python train.py --model="self-supervised image encoder" --train_examples=88335 --method="vicreg" --stem="deep" --projector_hidden=512 --projector_hidden_layers=2 --muon_scale="original" --nesterov=true --warmup_steps=320 --weight_decay=0.009 --adamw_weight_decay_other_params=0.01
Rows from block 4, named by matrix and row number. Each number is 128 + 24 x the weight over its row's rms, rounded and kept within 0 to 255. All counts start at 0. Numbers have three digits each. After the name is the row's rms in percent of the matrix's.
# conv: 3x3 conv (model.blocks.4.conv.weight, 96x96x3x3), inputs 24-47, a 3x3 kernel for each
conv.39 100:125146134128136095136128127130136149129146126129129118129118143145095114168128153148118186141161186190170169122116159097113187106089138138134147121110149083092144153116162147100114132118095103106127079100111054086047154146097162141105122122107125166147143161158138130133104110127103098093096094098122127126115149161149184175108092105130137116116138142148117108134132118105112149110091099146171144135169167084140146128156151145125094141125144151140151097104105163143142156157157157120140149098113106072080127096105140114106122101109140120107155142125133172152157163144139146142129140124136117120132123104165159121148140136126096109138104128121140173
conv.40 108:134132125150118135158155170130100140144144127116139115115137131128146123115116117086105103106138121090122124169165144140138149112120115129070099143128123160154098104122151107077122147106139177125140146106159123123142119101131131115125153167180158140152136147166130119135136105123144130124132123094140144135130127126126128112128104126168139144165161174124109121127138122106098096129133102151135123124118119065121168123156160172162142103122101106111105141103102115176123157170130092142112136129126160166153130163143116144136128151149155166136095092115129122136115150140135131136130135147120145142150117097143125129156137120119120112118100129116116134
conv.41 092:130140119155178180154153130148097124176120116143096122133144114120126122136141136128144155108128164090116156109098147131111136127160141109100104110085100136081111157119116183157133185156124128122139130128144107119107140139141154153138141155108163166164143135139164123152123138147100101114073091084074097124113134138086114121159163130151166134112151116098092084137144124101089090152148143113121111102116103123122127125120109118083139148162136161186164159153061160145149135105119128130113146226139217197144152156138172177113124155141144126138123138127106118141117135130133146136137162155132131113163147145156117120152123113113110100111108126110121148
conv.42 099:125122129106109127123123118132146132111113106156128131121116085133125115091123164139120111154142118152143108120135096096106100113124122129145135110140115143130125109138128094103129128144140109119102106133110140138104078109105113152177101137135127154127127149132126156184135139120127153135087119096084098109100132157127159182094125115159169143110122097085093114152166161101130111105122154147154159096096104129156160142174211068105122129150129147136132097101109161155162129144132082114133133126142119142135108098101177151151131119139104108101154124127144144129133144125107125134121115107134125149159163170114107161118135167127125137124121099134130088
conv.43 101:101101112080095100099113098087096109125139101134146126120172152139177174174199250087101095131133122168152130166150134131112100158153127112104089163136108146132106109112111126119124146144151137138124066087088123111139115130140104100116127156164116143142135167164097116131159157184115113138113119125107098108100089110141139144170143148151108129214174211125137143146140128135127151135139135123127095138130104148161147157097104182132144166130126145129114114103092170147155142125122157158154128133117120149143149148156135136168169113130133093085105099108121133127129125127087097090111115114115128136123111138103125143107113109152115148125084083148124105
conv.44 104:134138121129127121141132146117085098103108111129148111124143133134163144109083073146114113168127132152140116138129155126105122108095117117072109114099159131095143161112136135110109143122101120145152133125115120113122160107116130117096138141144114136128124125130092121128106148142145207182143179163093101089100127132103139137121120115122154131121165159113133136108083105124082089159168195136127153107133152111115079110147154172140131141122108127096092135129118121171126147167139133121119164155144126155151116130123112091124110118134154140122137138126125091118086090124113134144128134132127125140117108130118122160089104130140159121105110097082059072
conv.45 100:155119144153162150112125128135114118152148122116113129150105098143120113121129124130155115113124101159126106080103124114109125116125115097089126150133138148131137125134073140148107141156123070079058079053030104117094123140161120137172121122138123122126146149152119149151116131122121138125115142111133154171140153153130146133124155141129134148083085076124133129118103117115133129186198172114117113100099117161144140160125113108106103121119112112128117126118112137118156104094108169152151077092084091130114110125121123139127132142140130146138150132121100128136123126120138147145144162176147147136132127123118148150131108111138146161103101133135154149
conv.46 101:122127122136135135110120099135138159143122148104104167129105153096091117140131138154138164153120149177139204099117120117136135112109131101121139071130172112145151131107106120097097126122097162120108166119110101074081145152158149166135159153088098082142116093149147134155083084097139124141135120129140131154132131147124131144121143138067125139066094142107101104141136124119111123079103114105137129072115129129126129157152143167162130108130110113122103115108103153151142144151157172150133124143109137159113133132074147130100156128080135124083127140128144141148126107149143126126119128140140091140166137174140103110170118114157124121135146171113116129
conv.47 095:074094118101094102167126106133125111109119110163188134104109095132146115113126103169144070164080055094069089154140139158117116131126114087104126091111106109100147118125106161132096157150094124123143114124117120140117126150136144149138161160150160161167162143137147131151096119146121141151168184152169158125130169150064083105125142133114148150080109129138141133153159136114113086156152136132129142103091128085106141084092103135141129151154142138138135172159130106102125135134156143127127091084075136123108133105102128124119136108111143134128121146135108107126132105125123147139134113114119102100139158103132135102139113105145135166142133133134106086
conv.48 098:151138148121121109103127108135145144160162145117124122087098112102117098112082068126116104128117105155147117124124103119153143127146141137123131113115135082124125108122131114129118121140151091100084118125115089095104115136120199191117165140118141147102109129093121123082091089096118123128091082071093095076130137112140135106152148142157150138136126076141148115175151146154162158106096098136115100117138123157147138158157118110109077124147136107122117089081116132145125127110089132131099146106124193175171125152153155152141084122146103090141138144129133123131136139131131142095119121096152133137077083085147144151138133148121106108126123132148133141
conv.49 102:137159129180190158147132125116119131167166141123090141123154111100151106100129097167138148134133133113115112119124118142140154131150137149130128133109121115122144173162150137150136130159156109122102109127132123138148078073069107098086117120123105110085128094102104096086121158122149154151084102107129122099141126113135134138175176168143167157149177161122122105118139162192197197127112099133147158156154145093160149099156158133104118125124102132118101104101088127156114142136135052053096150157156175168155159161152123131132124113113068069099132126133127135131141142126107094101098126138157152114132129106113097093107118132103101107146120108112128138
conv.50 099:143122128145125109132152115134114113135107116155120096109132145085108109095104104114119114129147138139122131143151150167160147182151146159134137134111127129112054125101112097104117097137175105114103139124125110074085113101104145170124145184166124131131126159143162203185131127114100120119116135146102134123125135141144129109162153186154123145183112128096100131121143136151132122159157139140144125142110085117112121143141150103109127131133141129119119131115105152145156124118128173203163091106088099145120131146122148147135101125120115100104131121128111089119079083091114113119142154137099152127117102104138136118112121117134126105128142145100099119
conv.51 102:097128167093110123112122112129179137122164140134151140160120104123127110145129076090121119078120125117132119161128112153104114160110153122156142138152144148157140101107118137120113135131120142134141151141125130137161097118136138138132119096092106122122121101105197166188140111054146120076153118113145135098144141126120094086106096108149092088207135092094082105100126113100121091166119121124111084164138101139160160127153199048104182124169130116166148122160146065105160067129148092110117100126129094145161096144155076151148070132146067138154121121128165158171172153142143103119117099105108116140149158092138137103137149131112095117140105131171115142