python train.py --arch="vgg" --model="self-supervised image encoder" --dataset="telescope images of galaxies (Galaxy Zoo DECaLS)" --train_examples=88335 --image_size=48 --crop_scale_min=0.4 --horizontal_flip=true --color_jitter=0.6 --method="vicreg" --norm="batchnorm" --activation="relu" --depths=[3, 3, 3] --kernel_size=3 --stem="deep" --widths=[64, 96, 144] --downsampling="max" --projector_hidden=512 --projector_out=512 --projector_hidden_layers=2 --init="trunc_normal_002" --optimizer="muon" --muon_scale="original" --lr=0.021 --momentum=0.95 --nesterov=true --orthogonalizer="newton_schulz_5" --adamw_lr_other_params=0.00077 --grad_clip=5.0 --ema_decay=0.999 --steps=16400 --batch_size=256 --epochs=47.5 --lr_schedule="cosine" --final_lr_fraction=0.01 --warmup_steps=320 --weight_decay=0.009 --adamw_weight_decay_other_params=0.01
Rows from block 4 of a small self-supervised image encoder, named by matrix and row number. Each number is 500 + 50 x the weight over its row's rms, rounded and kept within 0 to 999. All counts start at 0. Numbers have three digits each.
After each channel's rows are labels from the 100 images, of 14848, where the channel reaches its highest value: "place" is the part of the image that holds the peak. Only what is clearly more common there than usual is listed. The data: telescope images of galaxies (Galaxy Zoo DECaLS). In brackets: how many of the 100.
# conv: 3x3 conv (model.blocks.4.conv.weight, 96x96x3x3, each kernel summed), inputs 0-95

conv.75:507549623509492459483475480478492457525524386530437461518444475485524418464468509437481456502369586488461450479570520528472518524553448483420506535533459452528515462488488518527443479482550434526467628506479466324525444522554536553514531532607529578482499476537448530562461560426506541539
place: centre (100)

conv.14:469533468532567534429447559429505415485528463423541470515516514411446518498500401460546394545497445558504466515403554428454455471486501482488556471475487381500451557447483434516495464500497439493558524446530503473480416461486436543501570530586518413499424536553447574482594524423415444491
place: centre (96)

conv.27:434482531496509344501536408408557491355418458395428482534477508472487502515537550476496481504483471568531543539483515461504577458491498516537462585482530550546501566479527552536510494476571539428492503558420526495555437462600509459556584527562509467533434456521472409520404534509485520537
place: centre (79)

conv.8:525488515507451391476541540387547509624437504450424544524521371523580506494533491545468600533432499571498620553430507460573506476477543539449511558535516508463548491412534508504500467476468471473518549429478479472498443546529442468584487485423505402496461481426515551523567555524472475430
place: top centre (69); centre (29)

conv.46:556519440491429415593514443551635480479498503461516606537549523562434501480531477610466496433451568483455537448462425563438589488469526501535526533474549459402462494534528392458520537494511555464483440530492529497453561448507520500487546490552547409482470546542521456451382583522491500462
place: bottom right (39)

conv.51:507488451432513437533450529513522567494586519436504359494401570537463476455574470433522575465557456538438467459387488561566418499464592447522489565522556452484522550502527489546634521500476546580435493494435492496492450511526465511455525486597534484455436480524485444441508553549515521440
place: middle right (98)

conv.2:443579424556536439563501577508474517445461513552505417549478490414531511498455566512437560584490435455576574524498434517471422485499449480494556530484506445572455433552454501553518498415475535529432459568527479514410482437467480526476454402600518521500431507498563415417489506517420549419
place: middle right (57)

conv.53:517521453559496562443490468523478491533406475443422431492623485492618520479470446549550462473425462570539499432449502481405500424527517502542493457548466494479492493453513463429433515598527435506467525466504444463401424482549495562456547485615488536507581566570489477479563440476608488480
place: middle left (61); centre (36)

conv.43:530420443590426455527527520377537485456459535536504496448498504429552480394463671486534476496442500525529452625534489550486575538505467433466471449472533508503529555533452498491472515436442565533476482515470496533481513499475463445620507543636529509457549511537523489436530499494566559560
place: bottom centre (33); top centre (32)

conv.60:571471434480373561595513530499554561465510593475424526522499447512479476562543453501431545431400559444532485471528493555518483528548473500470544514578572528541435589552530476505555579575490580486530523508540539484506451477472492561480533453560508499449448504504511429429376449562586510572
place: bottom centre (39)

conv.80:467442498521462600457449459532462509448457490561415459472497474486486508531475508500442474457420528588461441452517626512541579435609441459523420474512412488488477434536531592455490411495514495431499499517502561606472431545475393462527497497557499485499500473491662488488511489511485552556
place: bottom centre (72)

conv.15:423521566515564460527492527407526466488499471574446479483486483512600535578524482466484523444504554536459591524522578535552494432430586536453437556459523383506514546502535504472425532489497458510509509496536499361469400444648519466543544572546486553489492450568451510582532454499448511489
place: centre (98)

conv.34:452527449474453464463467602495439566523488581469510481548441486498527496574528528565404563510471475490439364550586427560490515493496551543488492503479494440423559556483478495517506608560388472426578518499546516418469512393467416503499487454546545541575584546494467514468426495502549513480
place: bottom left (39)

conv.22:468552476501519494452387461450516475400505518481535476534537481478506474499380488449528407523435510517503556563528527528456515498421335327582539432451390412503506439476462496455492456506469490466547520529493431449466429504498522481472447450421505539505489504523533476453454512452485558503
place: middle right (34)

conv.20:432451507498596386572547528409560465515434571511476525551544523474513533461452497501545469492464446479515513489454472502514521523527467383586569464456438529556450468537512487458558381532538447593485491534488518465481460376481525394601445576550486504561494462570442425509488464500505514446
place: centre (66)

conv.72:468493463538475506453524532439502495532482516528522627497436494342461450485509495525498485487557457508567541635508459525524543492496413470560570527480524533535497489586424534541502467333424588555446510534477530508411519456502457486488459415533534506490535514473585544463540477608477497468
place: middle left (29)

conv.90:389436454478573548453459575371457449506550486443436461532459475469536448517487496422430518510442547516593465443523547549581426540588504495525528505500534529453503575379533484492479453466370472560546504458532494481444466605482468505511467486534545541438502462517515425445585468487501496547
place: bottom centre (67)

conv.38:514504502531524613520446507406544522564507532556525456539610594519469485479557527546577491490451433512492459475400522489478551479461592503607518427598509405545496515534472509492606457538474342531542517486464508600459432486412540474480530472489475557444500519523491450516451523487517451490
place: bottom centre (45); centre (34)

conv.47:492529409560599493499520497488574544533611410393498456556526457503516458425517452404519425494486571591555501490509508440573501414491479473489512486535490502494569621496488495611457476429495471536488462494516466590447514553507584500554567526521481488538451585518588499402478553501476484489
place: centre (96)

conv.33:446359525493527483351533373482465434455465510397446465513531488459594478486458553474521470486413463453474551520521551486453490504464452435540504539504428486514499449534514393515541599490467420447540462487486410483395454520466529476513575529515531442537483529514556534517555497501438512571
place: bottom centre (50)

conv.52:465454416550503483504411545433489509450525414418525514520517431490555527545376488447494522453555485495450524550463518516470441548554492435480476412507467471451563498400480446501419505544450474458507540475526485504504579500506542394437415481424612508441469549462461500398620495441553518502
place: bottom right (30)

conv.17:458539397512502389498516534469513590512604503569583528491543496522520476475514522609415519566420429503512569451533447504523426505443524484445589504504494560450516424436513545467599546485553471462556570487496385545418502493517447482496501479522595523523445529480481559398526515474560495454
place: top centre (71)

conv.28:402475577552481457406490348418518458511524443486551530501494444514556499499440545586532461462436478532465578500441512577512599452530486511465526513555526562529488529517466508444441496531544509410425583415509479431563453484557516512562520466528529486529408440569423536602482485466479500482
place: centre (74)

conv.86:483386497419495447588572516512472408448418558465524633429496433519540437534552506603438390477542559519512449495460532506504440561518574500491478554418487459427521471536555541462403581483566459532551540531547467476508492509542522478508494523461436476438574582504451480480495487498520551464
place: middle left (72)

conv.24:421568521499621566502430501471522530466462406523449475512524483505507593568510509406546515485444565505452440525482508568559585533464518494503398550449463439456485534508410464483458462468481487541504486489513482556489468539546563455566544558505499658558486484528408476523574511481449548380
place: centre (78)