From a checkpoint of a small self-supervised image encoder.
Model: 48-pixel images, widths [64, 96, 144].
Training: muon at rate 0.021, 16400 steps, batches of 256.
Data: trained on telescope images of galaxies (Galaxy Zoo DECaLS), 47.5 epochs.
Rows from block 4 of a small self-supervised image encoder, named by matrix and row number. Each number is 128 + 24 x the weight over its row's rms, rounded and kept within 0 to 255. All counts start at 0.
After each channel's rows are labels from the 100 images, of 14848, where the channel reaches its highest value: "colour at peak" is the nearest of a few named colours to the mean colour under the peak. Only what is clearly more common there than usual is listed. The data: telescope images of galaxies (Galaxy Zoo DECaLS).
# conv: 3x3 conv (model.blocks.4.conv.weight, 96x96x3x3, each kernel summed), inputs 0-95

conv.48 [136 158 112 137  91 152 105 110 114 103 111 107 166 105 144 104 139 104 112 114  95  95 113 135 122 151  67 120 134 113 124  77 161 105  70  99 144 171 101 132 103 114 171 124 139 122 118 125 118 134 143 134 144 136 167 125  86 139 129 124 144 123  72 125 113 143 151 129 140 167  99 142 139 173 133 162 128 132 103 141 126 148 137  91 100 119 151 106 100  94 101 108 153 150 151 147]
colour at peak: brown

conv.42 [132 129  96 120 163 110 136 154 102 117 120 120 156 115 111 101 113 107 115 108 109 159 101 153 107 128 104 138  86 134 117 100 115 166 116 127 123 116 123 162 122 146 114 137 150 118 170 109 130 154 149 107 136 148 112 147 156 125  96 149 156 115 104  91 149 141 187 108 130 127 125 161  88 102 139 132 158 156 167 110 101 142 205 138 108 104  87 139 127  92  95 103 163  90 131 115]
colour at peak: brown

conv.71 [ 90 125  86 182 115 101  85 102 111 124 184 128 105 134 104 112 175 118 166 103 125 113 130 126 121 117 100 126 112 105 111 118 137 147 124 102 141 125  90 125 158 121 120 147 161 130 141 138 137 141 150 122 138 133 164 115 142  85 122 125 132 117 123 150  91 111 165 100  93  71  78 134  93 162 110 127 154 101 136 124 120 149 162 169 137 121 104 116 153  91 132  89 125 126  99 139]
colour at peak: brown

conv.13 [120 144 119 107 125  78 165 118 132 115 122  97 113 111  69  69 154  96 169 160 118 111  86 122 127 160 119 177 168 137  91 133 128 148 127 129  90  99 130 176 105 140 122  80 149  97 104 140 126 132 182 130 127 122 158 129 131 124 109 102 110 110 148 129 111 141 164 163 134 120  88 101 122 134 136 100 119 111 123 136 142 120 127 126 105  89 129 121 115 104  91  95 130 134 139 129]
colour at peak: brown; grey

conv.25 [115 101 111 138 134 131 153 114  88 107 139 109 118 105 138 113 131 139 111  92  88 123 150 107 125 172 147  76 137  93 108 120 117 151 122 117 109 122  91 107 141 140 121  85 138 128  98 106 112 118 151 114  85 130 163 108 124 176 135 196 138 122  98 157 126 146  92 135 148 162  99  97 158 132 123 168 144 132 139 135 150 140 136 143  62 111 144 138  85 107  84 121 124 134 138 115]
colour at peak: brown; grey

conv.10 [101 119 129 145 144 112 112  99 134 105 128  95 116 132 124 121 159 123 121 132 127 126 194  98 123 109 131 152 153  92 152 108 108 147 109 147 147 127 111 120 106  88 102 122 108  84 124 112  42 129  90 114  94 122  89 113 133 193  77 168 121 155 117 132 115 109 141 136 141 124 149 132 109 143 134 125  98 161 107 118 174 108 110 125 140 138 160 168 127 125 162 121 118 122 131 118]
colour at peak: grey; brown

conv.58 [135 173 137 148  96 125  99 139 128 163 122 130 119 114 147 150 129 136 155 105 165 136 109 135 106 145  96  95 136 151 139 202 166 187 154  95 121 109 130 101 144 111 106 131 129  98 157 115 121 169 147 138 134 139 141 161 157 135  94 129 110 114 116 163 129 100 122 112 122 146  94 168 109 115 127  85 133 164 131 144 187  85 108 103 144 128 145 139 122 139 105 135 168 133 105 130]
colour at peak: pink; white

conv.83 [111 153  89 123 141 122 150 102 145 135 126 151 115 163 114 129 174 121 120 139 110 119 159 131  92  93 112  93 137 113 148  87  90  74 119 126 133 136 134 157 107  99 145 147 114  95 127 145 117 118 104 131 104 142 104  98 123 103  88 107 123 134  98  96 111 113 135 115 121 141 112  98 126 148 157 162 111  94 115 183 130 130 116  91 127 122 194 138 112  78 162 143 121 123 178 109]
colour at peak: brown

conv.36 [123 105  53 124 100 115 124 101 130 128 129 133 119 149 115 106 130 131 141 172 110 123 161 125 121 105 124 110 153 107 122 172 126 131 110  92 163 125 143 147 118 132 159 112 108  99 174 115 138 117 113 169  88 126  98 147 121 100 117 121 131 179 114 114  93 148  82 175 134 127 130 134 116 139 114 123  94 138 110 143 143 146 134 132 101 150 118 125 117 204 123 118 107  94  68 118]
colour at peak: pink; grey

conv.77 [130 165 136 150 141 135  59 137  55 130 137 120 192 114 142 133 143 103 162 136  99 134 140 155 115 105 152 102 111  94 101 155 145 146 115 133 133 151 114  97 127 152 116 123 148 139 131 142 122 160  90 121 170 157 119 150 118 156 124  78 135 118 131 119 125 131 130 134 135 117 121 164 110 116 137 159 143 125 134  81 132 149 140 167 189 109 117 144 141 139 159 137  92 123 123  91]
colour at peak: pink; grey

conv.95 [124 132 159 152 172 112 142 165 155 106 155 124  84 157 114  83 108 138 146 130 119 124 172 151 118 159 145 114 114 126 113 143 122 131 156 116 141 105 178 114  62 133 105 105 167 163  84 125 102 141 155  83 127 141 159 146 119 168 127 199 107 127 141 100 141 146 131 131 128 161 103  84 131 107 134 140 128 106 118 163 132 114 133 142 127 135 140 140 129 146 133 152 100 114 150 127]
colour at peak: pink; grey

conv.29 [120 131 171 136 116 140 122 102 135 119 131 112  95 128 115 137 144 115 116  97 104 124 147 114 145 109 127 130 117 102 126 134 131 135 120  97 132 148 124  60 129 119 112 127 130 109 133 164 123 134 105 125 130 144 133  93 125 117 124 112 136 148 121 122 107 104  15 107 108 130 100 149 136 155 124 105 113 142 155 138 161  89 111 134 165 145 133  84 100  55 158 170 158 138 145 136]
colour at peak: pink

conv.3 [130 148 114 121 159 137  99 142  98 149 153 105 107 127  73 142 150 116 127 103 126 131  81 112 107 131 111 143 104 107 112 112  74 101 120 135 112  87 116  79 122 148  83 141 112 127 145 104 139 162 152 116 134 150 149 152 153 150 119 127 135  93 185 181 136 121 124 134  96 130 122 153 107  90 169 114 117 123 104 105 102  88 116 120 120  88  92 121 118 117 107 149 136 122  91 165]
colour at peak: grey; brown

conv.16 [ 91 164 152 106 105 107 132 143 135 132 167 141  96  74 123 105 107 156 121 128 124 108 156 110 163 125 123  90 153 130 124 134 109 137 133 127 150 161 118 113 155 167 113  96 170 126 136 156 118 134 117 114 111 161 124 129 104 153 136 119 159 149 140 145 162 131  95 108 125 127 145 135 121 176 144 164  66  90 123 122 139 105  81 135 123  98 145 185 110 147 108 107 101 148 129 177]
colour at peak: brown; grey

conv.91 [126 146 179 155 108 134  93 121 108 127 163 151 169 169 114  94 141  79 183 159 105 117 134 154 176 137 134 124 119  95 124 171 125 154 136 142 121 109 143 109 122 140 116 110 129 131 108 116 138 129 123 139 139 171 159 144 108 105 160 143 170 124 130 103 153 142 130 112  93 130  81 173 139  95 153 100 168 111 145 121 123 129 136 152 111 145 109 104 143 181 124 147 115  92 120 114]
colour at peak: grey

conv.57 [112 100 111 129 146 117 167 141 189 133 145 111 129 147 120 100 126 176  87 143 130 133 149 103 117 139 125 158 133 130 145 113  89 100 121 102 159  98 120 115 137 112 127 149 144 151 110 116 151  99 127  87  93 131 123 138 108 126 107 123 132 153 142 151 109 139 147 151 131 116 126  59 116 112 119 121 143 125 116 223 118 118 113  47 142 136 132 110 101 114 118 112 126 133 116 112]
colour at peak: brown

conv.37 [155 160 129 134 152 127 133 124 112 119 150 131 171  92 118 149 150 150 128 167 101 145 128 152 122 158 165 141  96 100 143 129 156 167 126 195 101 116 113 123  99 134 157 145 124 147 121 125 164 126 121 162 146 172 138 124 152 107  95 172 115 133 131 126 162  90 121 127  92 130  90  92 179 131 102 134  74 104 125 115 134 161 163 132 133 104 121 111  91 131 127 108 148 148 133  99]
colour at peak: brown; grey

conv.67 [111 128 116 123 140 156 145 135 175 154 136 147 146  96 121 130 128 157 142 128  98 113 135  80 134 112  74 147  87 163  83 114 152 127 144 101 108 105 181 109 138 123 118 115 142 136 112 128 131 120 142 135 120 132 133 136 122 152 128 140  77 154 114 140 132 123  77  92  99  87 133  69  95 131 113  77 110 149 146 138 110 102 109 119 161  97 106 138  97 123 136 133 138  78 100 106]
colour at peak: brown

conv.6 [131 122 115 118 116 123 162 139 151 110 158 111 114 109 138 142 145 136 106 126 137 150 107 154  83 135 140 152 111 156 118  94 133 139 134 158  72 139 129 129 111 102  88 124 150 155 150 125 112 165 116 117 130 137 125 156 122 126  96 163  89  99 120 146  85 112 129 123 128 134 165 159 127 123 121 144 116 122  80 168 182  91 138  96 107 119  96 135  88 114  78  78  83 133 145  88]
colour at peak: brown

conv.50 [105 152 116 114 135  95 126  94 133  48 143 113 181 124 118 114 126 124 152 140 132 118 160 142 132 116  97 128 176 117 111  94 148 169 119 126 166 124 138 122 122 169 107 116  89 129 111 117 124  83 110 164 112 127 147 130 122 114  97 113 115 143 108 134 130 100 153 142 116 127  68 123 108 135 138 149 111 150 169 143 170 147 116 157 139 134 100 124  96 120 192 159 156 120 139 119]
colour at peak: brown; grey

conv.55 [136 108 149 122 124 153 120 118 113  91 131  87 174 122 143 151 167 106 127 139  67 163  91 138 106 116 105 169  52 149 118 117 100 113 113 145 127  93 129 131 114 126 100 125 121 139 108 117 132 164 138 147 129 176 141 132 128 126  69 106 146 124  72 105 100 113 149 113 126 132  88 151 145 148 148 179 158 145 121 127 120 123 124 144  86 103 118 126 102 135 118 131 115 113 128 111]
colour at peak: brown

conv.21 [114 135 169 148 158 155  83 129  86 136 143 108 130 123 115 197 132 119 133 107 161 150 146 182 128 122 108 100 148  95 120 166 125 179 113  96 135  97 146  92 152 143 146  94 133 136 105 108 142 137 134 112 118 127 147 132 120 126  89 106  94 139 166 126 158 119 136 126 104 128 119 148 140  92 139 150 131 157 136 131 146 119 111 146 170  89 112  81 162 166 148 132 102 119  95 128]
colour at peak: pink

conv.9 [114 130 113 152 145 120 128 128 130 142 154 124 139 124  78 159  95  92 130 114 140 128 162  88 105 117 178 133 164 108 120 119 165 113 124 128 122 156  92 131 142  97 133 144 104 112  78 118 159 130 130 128 126 146 129 134 116 140 100 133  83 128 182 116 129 144  95 106 136 124 118 113 143 137 157 131 119 142 152 192 151 133 105 122 108 103 133 142 226 124 114  90 137 125 121 104]
colour at peak: grey

conv.87 [107 150 183 140 166 155  57 116  73 121 115 125  91 138 126 120 128 102 139 134 125  91 160 114 156 105 119  66 134  60 148 133 152 114 125 141 119 115 156 148 123 165 139 114 132 118 122 107 106 120 118 112 138 122 126 143 119 126 140  87 114 111 117  88 104 127 119 134 124 109 121 147 112 155 123 187 121 104 122 139 142 125 156 128 136 145 163 131 126 177 130 162 141 120 155 163]
colour at peak: grey; pink