Weights of a small self-supervised image encoder.
Model: arch vgg, activation relu, depths [3, 3, 3], widths [64, 96, 144].
Rows from block 5 of a small self-supervised image encoder, named by matrix and row number. Each number is 200 + 40 x the weight over its row's rms, rounded and kept within 0 to 999. All counts start at 0.
After each channel's rows are labels from the 100 images, of 14848, where the channel reaches its highest value: "top examples" is what is common among them. Only what is clearly more common there than usual is listed. The data: telescope images of galaxies (Galaxy Zoo DECaLS). In brackets: how many of the 100, against the usual share in percent.
# conv: 3x3 conv (model.blocks.5.conv.weight, 96x96x3x3, each kernel summed), inputs 72-95

conv.72,197,227,159,208,278,150,338,194,237,134,231,171,125,218,143,104,210,219,168,109,203,177,217,178
top examples: shape: featured or disk (80 vs 30.5); edge-on disk: no (76 vs 24.7); spiral arms: yes (68 vs 18.8)

conv.66,196,191,268,161,234,238,221,210,156,139,235,190,207,261,166,209,215,186,192,146,214,198,200,198
top examples: merging: merger (29 vs 2)

conv.1,206,173,179,222,248,201,141,255,235,182,166,181,184,295,146,190,224,164,162,244,182,202,145,264
top examples: spiral arms: yes (47 vs 18.8)

conv.5,182,197,224,186,209,175,231,251,264,190,176,190,214,269,174,178,235,252,212,123,262,193,216,139
top examples: shape: featured or disk (77 vs 30.5); edge-on disk: no (75 vs 24.7); spiral arms: yes (57 vs 18.8)

conv.87,172,203,192,187,208,175,162,226,184,180,191,204,165,171,198,155,189,189,172,216,229,193,139,150
top examples: edge-on disk: yes (30 vs 5.2)

conv.85,215,210,162,183,180,129,165,212,170,201,213,223,200,246,183,227,204,159,190,171,194,151,237,141
top examples: roundness: round (52 vs 20.3)

conv.60,194,191,251,169,266,168,194,255,333,198,202,195,246,165,186,281,214,202,144,133,218,199,205,203
top examples: shape: featured or disk (90 vs 30.5); edge-on disk: no (88 vs 24.7); spiral arms: yes (78 vs 18.8)

conv.58,202,218,246,281,197,178,178,270,155,200,175,190,247,242,197,273,106,257,188,214,243,139,159,196
top examples: roundness: cigar-shaped (43 vs 8.1); edge-on disk: yes (33 vs 5.2)

conv.49,188,220,196,240,193,144,182,190,179,194,181,213,178,194,129,189,236,250,103,170,181,166,123,252
top examples: roundness: cigar-shaped (36 vs 8.1)

conv.26,161,168,231,252,215,192,192,214,195,152,163,198,189,132,160,214,207,151,138,243,178,207,187,252
top examples: roundness: round (51 vs 20.3)

conv.48,242,196,241,228,140,181,210,196,196,236,196,198,218,212,188,156,150,196,178,220,205,199,230,253
top examples: edge-on disk: yes (32 vs 5.2)

conv.22,190,151,233,192,226,222,218,201,199,193,163,199,166,211,156,166,207,206,200,215,180,226,289,248
top examples: roundness: round (73 vs 20.3)

conv.36,235,197,234,297,117,137,171,257,200,193,181,191,184,263,187,126,181,167,191,227,200,184,169,217
top examples: roundness: cigar-shaped (35 vs 8.1)

conv.82,209,213,181,289,280,222,218,198,149,196,213,201,192,211,160,291,200,223,120,181,202,191,121,240
top examples: edge-on disk: no (94 vs 24.7); shape: featured or disk (94 vs 30.5); spiral arms: yes (83 vs 18.8)

conv.53,186,131,189,226,165,210,177,157,188,212,170,215,245,213,149,217,215,154,203,190,179,182,242,222
top examples: roundness: round (48 vs 20.3)

conv.61,220,165,200,206,251,164,186,200,263,216,171,288,185,255,151,159,213,319,220,195,274,216,159,161
top examples: roundness: cigar-shaped (35 vs 8.1)

conv.40,209,222,179,164,262,140,214,213,157,180,188,231,155,209,226,191,215,183,311,160,199,201,163,223
top examples: roundness: round (46 vs 20.3)

conv.50,166,177,142,255,239,173,285,201,191,155,209,206,170,198,163,157,223,299,183,162,205,203,160,152
top examples: edge-on disk: no (64 vs 24.7); shape: featured or disk (64 vs 30.5); spiral winding: tight (33 vs 6.8)

conv.92,191,232,205,272,181,232,154,278,211,196,191,192,167,259,191,170,112,237,164,215,113,154,292,250
top examples: roundness: in between (76 vs 33.9)

conv.86,182,129,275,138,252,204,201,229,165,232,193,161,219,236,233,129,255,207,169,157,208,203,55,197
top examples: shape: featured or disk (63 vs 30.5); edge-on disk: no (51 vs 24.7); spiral arms: yes (41 vs 18.8)

conv.44,200,255,182,167,254,113,248,229,163,161,243,166,201,210,178,76,194,144,215,129,245,188,227,219
top examples: merging: merger (37 vs 2)

conv.20,224,228,229,184,209,181,222,229,191,217,184,197,231,160,139,204,214,229,138,206,272,194,147,200
top examples: shape: featured or disk (76 vs 30.5); edge-on disk: no (74 vs 24.7); spiral arms: yes (57 vs 18.8)

conv.56,209,252,250,197,210,190,193,100,204,234,250,176,236,208,255,196,239,223,190,218,183,255,175,263
top examples: shape: featured or disk (78 vs 30.5); edge-on disk: no (71 vs 24.7); spiral arms: yes (49 vs 18.8)

conv.73,175,236,196,188,166,118,313,207,182,219,236,147,126,232,136,182,235,143,163,113,193,165,180,202
top examples: shape: featured or disk (87 vs 30.5); edge-on disk: no (85 vs 24.7); spiral arms: yes (80 vs 18.8)

conv.13,196,257,213,228,208,130,200,204,157,240,216,174,259,218,186,135,181,143,203,193,166,179,215,253
top examples: merging: merger (44 vs 2)

conv.9,201,224,231,282,127,163,225,198,206,193,157,164,220,231,181,210,125,189,115,172,296,173,209,195
top examples: roundness: cigar-shaped (42 vs 8.1); edge-on disk: yes (39 vs 5.2)

conv.81,247,213,169,243,202,259,152,223,150,209,193,239,225,219,267,181,180,177,208,239,210,210,102,220
top examples: edge-on disk: yes (50 vs 5.2); roundness: cigar-shaped (27 vs 8.1)

conv.24,169,295,247,193,199,168,196,157,153,179,223,214,199,249,161,174,155,199,192,188,173,175,292,224
top examples: roundness: cigar-shaped (38 vs 8.1); edge-on disk: yes (27 vs 5.2)

conv.15,259,217,154,219,172,124,194,181,109,162,205,251,147,279,209,127,168,213,194,262,186,240,186,228
top examples: roundness: round (57 vs 20.3)